config = dict(
    model='image captioner',
    dataset='regions of photos with short descriptions (Visual Genome)',
    train_examples=203450,
    image_size=48,
    crop_scale_min=0.5,
    horizontal_flip=True,
    translate=0.06,
    color_jitter=0.1,
    tokenizer='word',
    vocab_size=6471,
    encoder_arch='poolformer',
    encoder_norm='layernorm',
    encoder_norm_position='res_post',
    encoder_activation='gelu',
    encoder_mlp_ratio=4,
    encoder_layer_scale_init=0.01,
    encoder_parallel_block=False,
    encoder_inner_norm=False,
    encoder_patch_size=[2, 2],
    encoder_depths=[3, 3, 3, 3],
    encoder_widths=[64, 128, 256, 512],
    fusion='cross_attention',
    decoder_width=256,
    decoder_layers=6,
    decoder_norm='layernorm',
    decoder_norm_position='pre',
    decoder_activation='gelu',
    decoder_mlp_ratio=4,
    decoder_head_dim=32,
    decoder_fused_qkv=True,
    decoder_bias='all',
    decoder_qk_norm=False,
    decoder_parallel_block=False,
    decoder_inner_norm=False,
    decoder_positions='rope',
    decoder_cross_attention_every=2,
    decoder_tie_embeddings=False,
    init='trunc_normal_002',
    residual_init='none',
    optimizer='adamw',
    lr=0.00099,
    beta1=0.9,
    beta2=0.999,
    eps=1e-10,
    grad_clip=1.0,
    steps=12200,
    batch_size=64,
    epochs=3.8,
    lr_schedule='step',
    warmup_steps=610,
    weight_decay=0.4,
)
Rows from block 4 of the image encoder of a small image captioner, named by matrix and row number. Rows with one number belong to one neuron. Each number is 500 + 25 x the weight over its row's rms, rounded and kept within 0 to 999. All counts start at 0. Numbers have three digits each.
After each neuron's rows are labels from the 100 images, of 14976, where the neuron reaches its highest value: "colour at peak" is the nearest of a few named colours to the mean colour under the peak. Only what is clearly more common there than usual is listed. The data: regions of photos with short descriptions (Visual Genome). In brackets: how many of the 100, against the usual share in percent.
# fc1: MLP up (encoder.blocks.4.mlp.fc1.weight, 512x128), inputs 0-127
# fc2: MLP down (encoder.blocks.4.mlp.fc2.weight, 128x512, transposed), outputs 0-127

fc1.501:492479548496494576478479514503524497546483536473504521473514530504469428496486496508481495494517487481427457526468489497471495482536468464491505494476511494537520519481497456499489487496574499465500498505527502504563533501511514525513500503504514481483482471499505518500512487491463489484483504497457498500522489512503472520504477500508484513534520554473481426511512491512509486523492
fc2.501:469524494517497484511512460505493463501527487469509480506492536496493548509481474501496519506535500465510527431495537487502514480444466515509506491476463551452472467498466464470564454527510509462496478477536455542501513481464505491500501485506487470486543511464473515487460515483494453479522487464486508475493528485492508471473503502509472524513491516500473526495508555488499507485508
colour at peak: white (46 vs 6); pink (40 vs 9.8)

fc1.453:492495552472493573463474505496544482546503551478492489492536505498466418485504482502473483489503466481424464523476504513475495506499480467512504504455478500513525519473501465480480482495565510488499491487518513496566532498502519494489503520499495483490466496479491495477475498478478480510491501486436510497516504498474476523493504486502506473517520529496477438492514486492487484515483
fc2.453:487534506501504497485530451527491497489512489450516502527493536488501538499467500491492522524518489450524496451497527499498495474461448500528487496484470520475474452494450471452558490515518516463488464481533467536510520472486503503521489512511494464504529521496491516483492533472486463466541485447493520498481537478481523473488494488512452538525494531493463523491519538477502525473516
colour at peak: cyan (70 vs 1.1)

fc1.1:511505530482505532461497522514525476535487519438508516480522515495473441499466483478478492479521476486432513499451450453487478465531426481483499503487523507544506537495478471513501473477530517479486476486518490515527506483500493522448530474514507479471471496492481491493520467485484443448471501479473489506502488515501482515538476494507454491524500517488491467502501500524533501498497
fc2.1:482492459491489477506489464504469468490497462496524472480477505479479540450496464478490527493529475465501565432491508473501517489447480499512510496478472543439495481484478510473517440506485485531492492487494497506459486503481503500494503471493488495494519491448498491494442504485487483453525490452453498456480512485485501484450504507497483489505481489472456482478525532489487501475483
colour at peak: blue (50 vs 0.8)

fc1.110:478483538490485563494496509485510507534459519491517506471503526488474417510460485504477518495516501482422479522498490483474500503552491470484499505472512475522514505477486457514506494492566497455494499499516480485550516485509531486500474469478470476476515472504524511517499477512466514472488512516471467529513476505506451516509505507483497534517538538469491428504499492475490510514507
fc2.110:475508497520504474500491484483514475494532524485478497481520541527514517509485469534513539526546531491491501441521539494517501484448498535461504513491488541472474497494497456505561456519526530473521501479543447546508531509457524475468523464493488458484541522487471533503486491477498478518492490500469465471504492477484509474493529516520493514516484522519484536523499560522495478501505
colour at peak: white (100 vs 6)

fc1.350:510485488509497495492524551498483489522508490472513504481489480486507511591502485499528533517510527504500529500494509505516524483518524513491508517494525499495424515495521496502550492546503496448500491539494448499488455508505519506524519497506489503488508475499510509515491461517481501499498535528516473513501481544504468449510471523482486534499525525465579489529467505494507514498592
fc2.350:488516492541522495531505484482490466557534499492500506512495550494512511487501456485516547527542503498462551447501523506492519476453491543487545483481461574499489487504505479517479462514534513506480500474524501528519519482505485466495496476529495504464548511465440530474481534493492463487494488511495506478494514466489531473476536490522495517531487528500484524509531545492483496492508
colour at peak: orange (80 vs 1.6)

fc1.497:499473553497496578477482520507531499535481541473502523480523531515462437489481499514474488488513479484440456528465485492471487479530466464492502493472509494536525517480503457498485482492572505475499498506525508498568534500513508531520498507504515478492486482504504512503512488484468496488478499492452504498518498509494478524500466496506479505531514548479477427505514489520509481520485
fc2.497:480532496513494491509522458510492464501524486466509487514487541488492546506474481492488515509532493457510524436497530487499510475448460505516506490474462548461476457497461468462556460520509510466491471474533458543501513478467503491504492492519486472488542509469470509482466523478489451466534480459492511488490531480495514476481498496512466531515486521491473517493507547478499515483510
colour at peak: cyan (36 vs 1.1)

fc1.460:527505536499547536521492516517540486518510536508540514473546472495456506521491486489481510460528471528484513473524503486546498492478511533501484517469515528495473510508502496503531462514531550486450536519512474525540470489483503466475526478508517450487515507510478462487492463514522487488529495499462501496467522485468475456530531509515490507526516505517532468494463544474514540450520
fc2.460:439498507555529509551502496476504505515520523518483467496528537510514451531526495521512545525523515533479510460508539508512512518508549527481491514522504536495520516509532511526551471534502552524524518521495477508508502523492510520484528467486499472493538492470504532525499517511501509521465521542487504484511500521506513507510530522530539482533532519504565535516444541520514507508506
colour at peak: cyan (53 vs 1.1); green (29 vs 0.8)

fc1.57:509523492487516493488496504492490482515514501475506484481497494491505482586494472477528524514501514525488491508480489491543491492493503522498493509488509506516408515523480502498546481484496504458494511483494463521482460498490491500475518502510489500491487478476492492489497494517484480491492499530504484479490489515494481410509506521507458492508499514461597496535443513512527500490592
fc2.57:482480497527510499483504522487514481524501495511475526503509546544503489500510473541510525521570521514446534481530535525514501501523518531470514473523544551513513517496517439531537472521535503472491505494528450513505528524504487485485530494488502479448518539527487510508528483502537549523485488536485481508535480472494545486534521520509503496524490535516491529520513532526516476535524
colour at peak: orange (35 vs 1.6); red (26 vs 0.8)

fc1.96:508518490484513491490497509492491481512511500474502482480495489487505488590497475478528525513497513523493498509484491489537495489495499517503495504491511503511410511521483502495546487490494501454496508487495464520481460496492488505481520501509485504490484475474495496491500491516481481485492501530506482475496487516497482408500504524508461498510494516462602499537445508511529501493595
fc2.96:481490496531509497488512519489510475535504502504474520511513544545506490509506472542511522519574518509437537475530537518510505496513519528474523474521535561507513510499512435530540468522531504465490497494532446516504526521503487481485530495488498481441524538524477511507524489494534539520494487533484484506532489476494537491527522515506502499525490532521494534520510535524517483530526
colour at peak: orange (42 vs 1.6); red (34 vs 0.8)

fc1.71:497549535459482542507505461462536483495476524538510463494529500486470482498468449496468509488511470491482489524516504491484489556497525490500493495479470482465515499488465479502507490452541522483481500468508486486544490449490500443471468491469434470496513511489514483499478492500497494463483488502462483526497502470489496518511564496478514457493512499509488463489496508443453523488495
fc2.71:473480528525506490499480492478505476496519519497474538488499545510506493481504492503538536491540508507497536435518535470500504484475493533486495458491496535490483498500498504511533466510537537526453511448512483520505540494490461454482520472511505484496541530471485542501490519459505467490471441487474464434502485465466519478458524532528495493519463502489498516500503541496493460508515
colour at peak: cyan (43 vs 1.1)

fc1.297:496491552474490576463471509498541490543501546476494494490530509501466419483500483502471484486500469478427458529472502510472495501503476463509503498458481497514528519472501464481479486490568508485498491489520515495570537498504518499496499520498493479494471492485495501480481496478476483507489498488438511499517503500476484523494498491500504476520516533494475436495515483496489480517481
fc2.297:487533504501505493488526451525492489492512487452516500523491536489498539501467496491493525525522490452524502450500528493498496473460448500526492494483470524471471450496449470453561484514516517464486465477534465538510517471483501498518489509513493464501527514492486516481485531472488461466540485450494517500484536480483521473486497490517454538526493531492467521491516539476502523474518
colour at peak: cyan (83 vs 1.1)

fc1.412:492497548494512532498481501499556471567493563493494505493565502498461440495513478491480489476522454501412503446497494499501497494504484493496506526430505528521508505485501487500496440506527547496481504496513498509540503499487512497494512505506505475466468516500458467473502493486506489493497505481422512490494514513462444502493503492511488502508524499510493479491500519494504497480492
fc2.412:506515494497485487452519468505474546434483480466491510516485528500486533501461543494486502500479471466571452517492519516489455471494465490511449490512499458497479467488465497472555552507500501474476471477512488511497517478510499496502486507484495460546487518523533505475516512464484518481524470465482496523470494464471529477527494484501465520523482535472475525481507486479498510468517
colour at peak: green (63 vs 0.8)

fc1.163:507530517485497527493552515501513513500499498484526500502510451475487447494467496472487489503493491501483480532497492464492499504495465496524488504515501471543515553487522504520504508527526506507486508529484503466529503483517509441451531486493499478511545521518528504528501444487521436510515513507490488535492486468510524517590529495454495484461488489529490482470499476446525560497491
fc2.163:459477511510506478472486507489519517484498522492442495483516513513516488515459508495534516488481540514521473514526518517493479476519477544455471471520491477498482509490508504509537539546546545498465505448493503473530536495532474443495513498474508479525482543488523538491492518457510517514486450512491465496506470455474546485518545514518490489514463523526524521531481486500476459515532
colour at peak: purple (33 vs 0.1); pink (26 vs 9.8)

fc1.231:509503524496500517469511547521535470527549518444517476506526473514487477489489490479485479497501463488477525497445469522505483464515405496474486503503523498510514545506542501536506480566515521500475497539497502502526482525514482511472542493490528476502502517469501489506501467469518429516501533465472501501486496542503482518540458487487473539500495499521488484483502497513530508490484
fc2.231:499491517491519504482511506496526500479473541488489542521501519517508515459425493501491496517514506496481514474532505499480482456492483513495472453501494503497504491465504503510520472491503556520448503440494484490538559467509479457485487511508472481497516540506495542487506505436542488486480458488524479481548490462470529500492514494509493516492454535496499490521504506484489481545575
colour at peak: blue (35 vs 0.8); green (27 vs 0.8)

fc1.338:477512508506529490522468499481535478539538537510489477507548462499490468489535457505505488485517466535467536428514540516532511500456535534516508529455490550475493487494510508485494464504492545516489514511503500524502485506477517503514505520509492495484471536499461444480488505481527501525523491475467537484483554481448497483487502501515529489491523472527506515485493548516496499442490
fc2.338:542466524455516499463495530525520542495445509500485549492498459508519472444485538491509517513491514504494481481512462537524444516569485508521456516504551481559485515500505529494493515460510524546513516514492532489528530528522516522524516535503532469522481507553527511518547466492496532536497505512516497535503500522493498511509495512512506494494508505495450497492520485513505501503486
colour at peak: green (73 vs 0.8)

fc1.339:541500505535508511521522540551516516506504484488521537511511520521493527499493516509482511491479489498531504513500457505540449486535488530486459456540538480531489519560518526530515529530508515518466510519487516502517497532515431515501540467536531478531525506533498504514547485538549505496519503490505494525471494505531534482538477494486488534495451491545512493463496483516533504490504
fc2.339:525525485478476491516504481508491496483506488484494485514468496445482597530485493448472453470488480476532487523467470481485490481481467458485507500470456476500501465494469489464525516474475463474505481478489486470502481449517512471518445501525492489510477475472517476469482530503483484481479491498518504502466492501503481518497462461475484520466489479489533482505475470447477489468486
colour at peak: purple (42 vs 0.1)

fc1.6:514486531500514534467497535518520478539482514443505541480517512493478454495473494476478488482519478489441520486453450458488477457535424478481500496493534510551511546497495476511498482486529511479489489501518499510528515503508488531462537479526524483479464492494485499494533458485482450461487502478479497495505491514509480515524463492510452517531500526488487462505504499530543498506493
fc2.6:478499471503484477517496464501471456489502467482512471483481503487472553467489463487480516485526470461504562434484513473501515487450485486502509488485468541441489474493468506470524439510476480522488473496496488512468467495474492506491496471489478488493520481449496476489441494484486476467523496454472497448487512489484492483451486489491474483498504478473467491468512531488491502482479
colour at peak: blue (43 vs 0.8)

fc1.45:491499546475493569468466503488537487556505543478498495484527503481469409490501478489478489493505473477412463521483505510474500506503479466514503498453481504519522514477495466485485488496566505479497494486516508497561530505500518490487507515500492480482464486486485503472473494483471475510504496496442505504515497496479474518503510493502513481521525536486480436498512489486485485516487
fc2.45:479530510509508501490526453521495494483512490448514494522498536499506536503468492498495531529525495453525503447501537494492498477459451503516492492483473522463475461493452468456572485525524521462482465476536458535515517472488503490521496508498495464501523518487495520483485527470490474476532482451492515496484537479474520470477498489513452536523491531496471520499515541486502516469517
colour at peak: cyan (68 vs 1.1)

fc1.322:514497530497515532467485537519520478545495516442506531481518511493479443494476491469478487482517478490438513499455451466484480459527423477491499503494530509557512535498488477509495482483527515484489481498517500520527516508505493533460548489531526484476467499495476497487525464480483450467493503478479500505506492526505483517541460493513463503530497523489484465505507496535544493505491
fc2.322:471503482498492495506507457509475460483502468476521461495479495478482547464491463480477503491520471457501555454480506465489518478458470487523504488469475532433495472497465513464522440510489483519476470491489490503481462489482479502500484476483483495496507484444508483486440492493485501465534492440478513457486531495486484483453478488482472491490501484480467474474510526483487518481488
colour at peak: blue (43 vs 0.8)

fc1.299:517487519505527524480476539516515486540495508434510544476513509489484447503481493465489495484513487503448507500460444468494481450533415489489500501499538507554503526504492480513505488502521513478487500496523491523520504535499487531466551483536547482477479494498476498484526457488487461479514507483488498493503490530511487508532447494515449529530495520487494469512500500532535488501502
fc2.299:469476494505508504512494479472476441483509476489503447490484492500494559466507446494474517511520486491478544467488504462487519485473490485510493478468485521423494493506495511497529427510482504522478490498471477481489471494474471494472504466458467497491480478435519499485441464498469532501510485457478513468483531487491484475453495495469492471477501489488492461496476519503494499491476
colour at peak: blue (33 vs 0.8)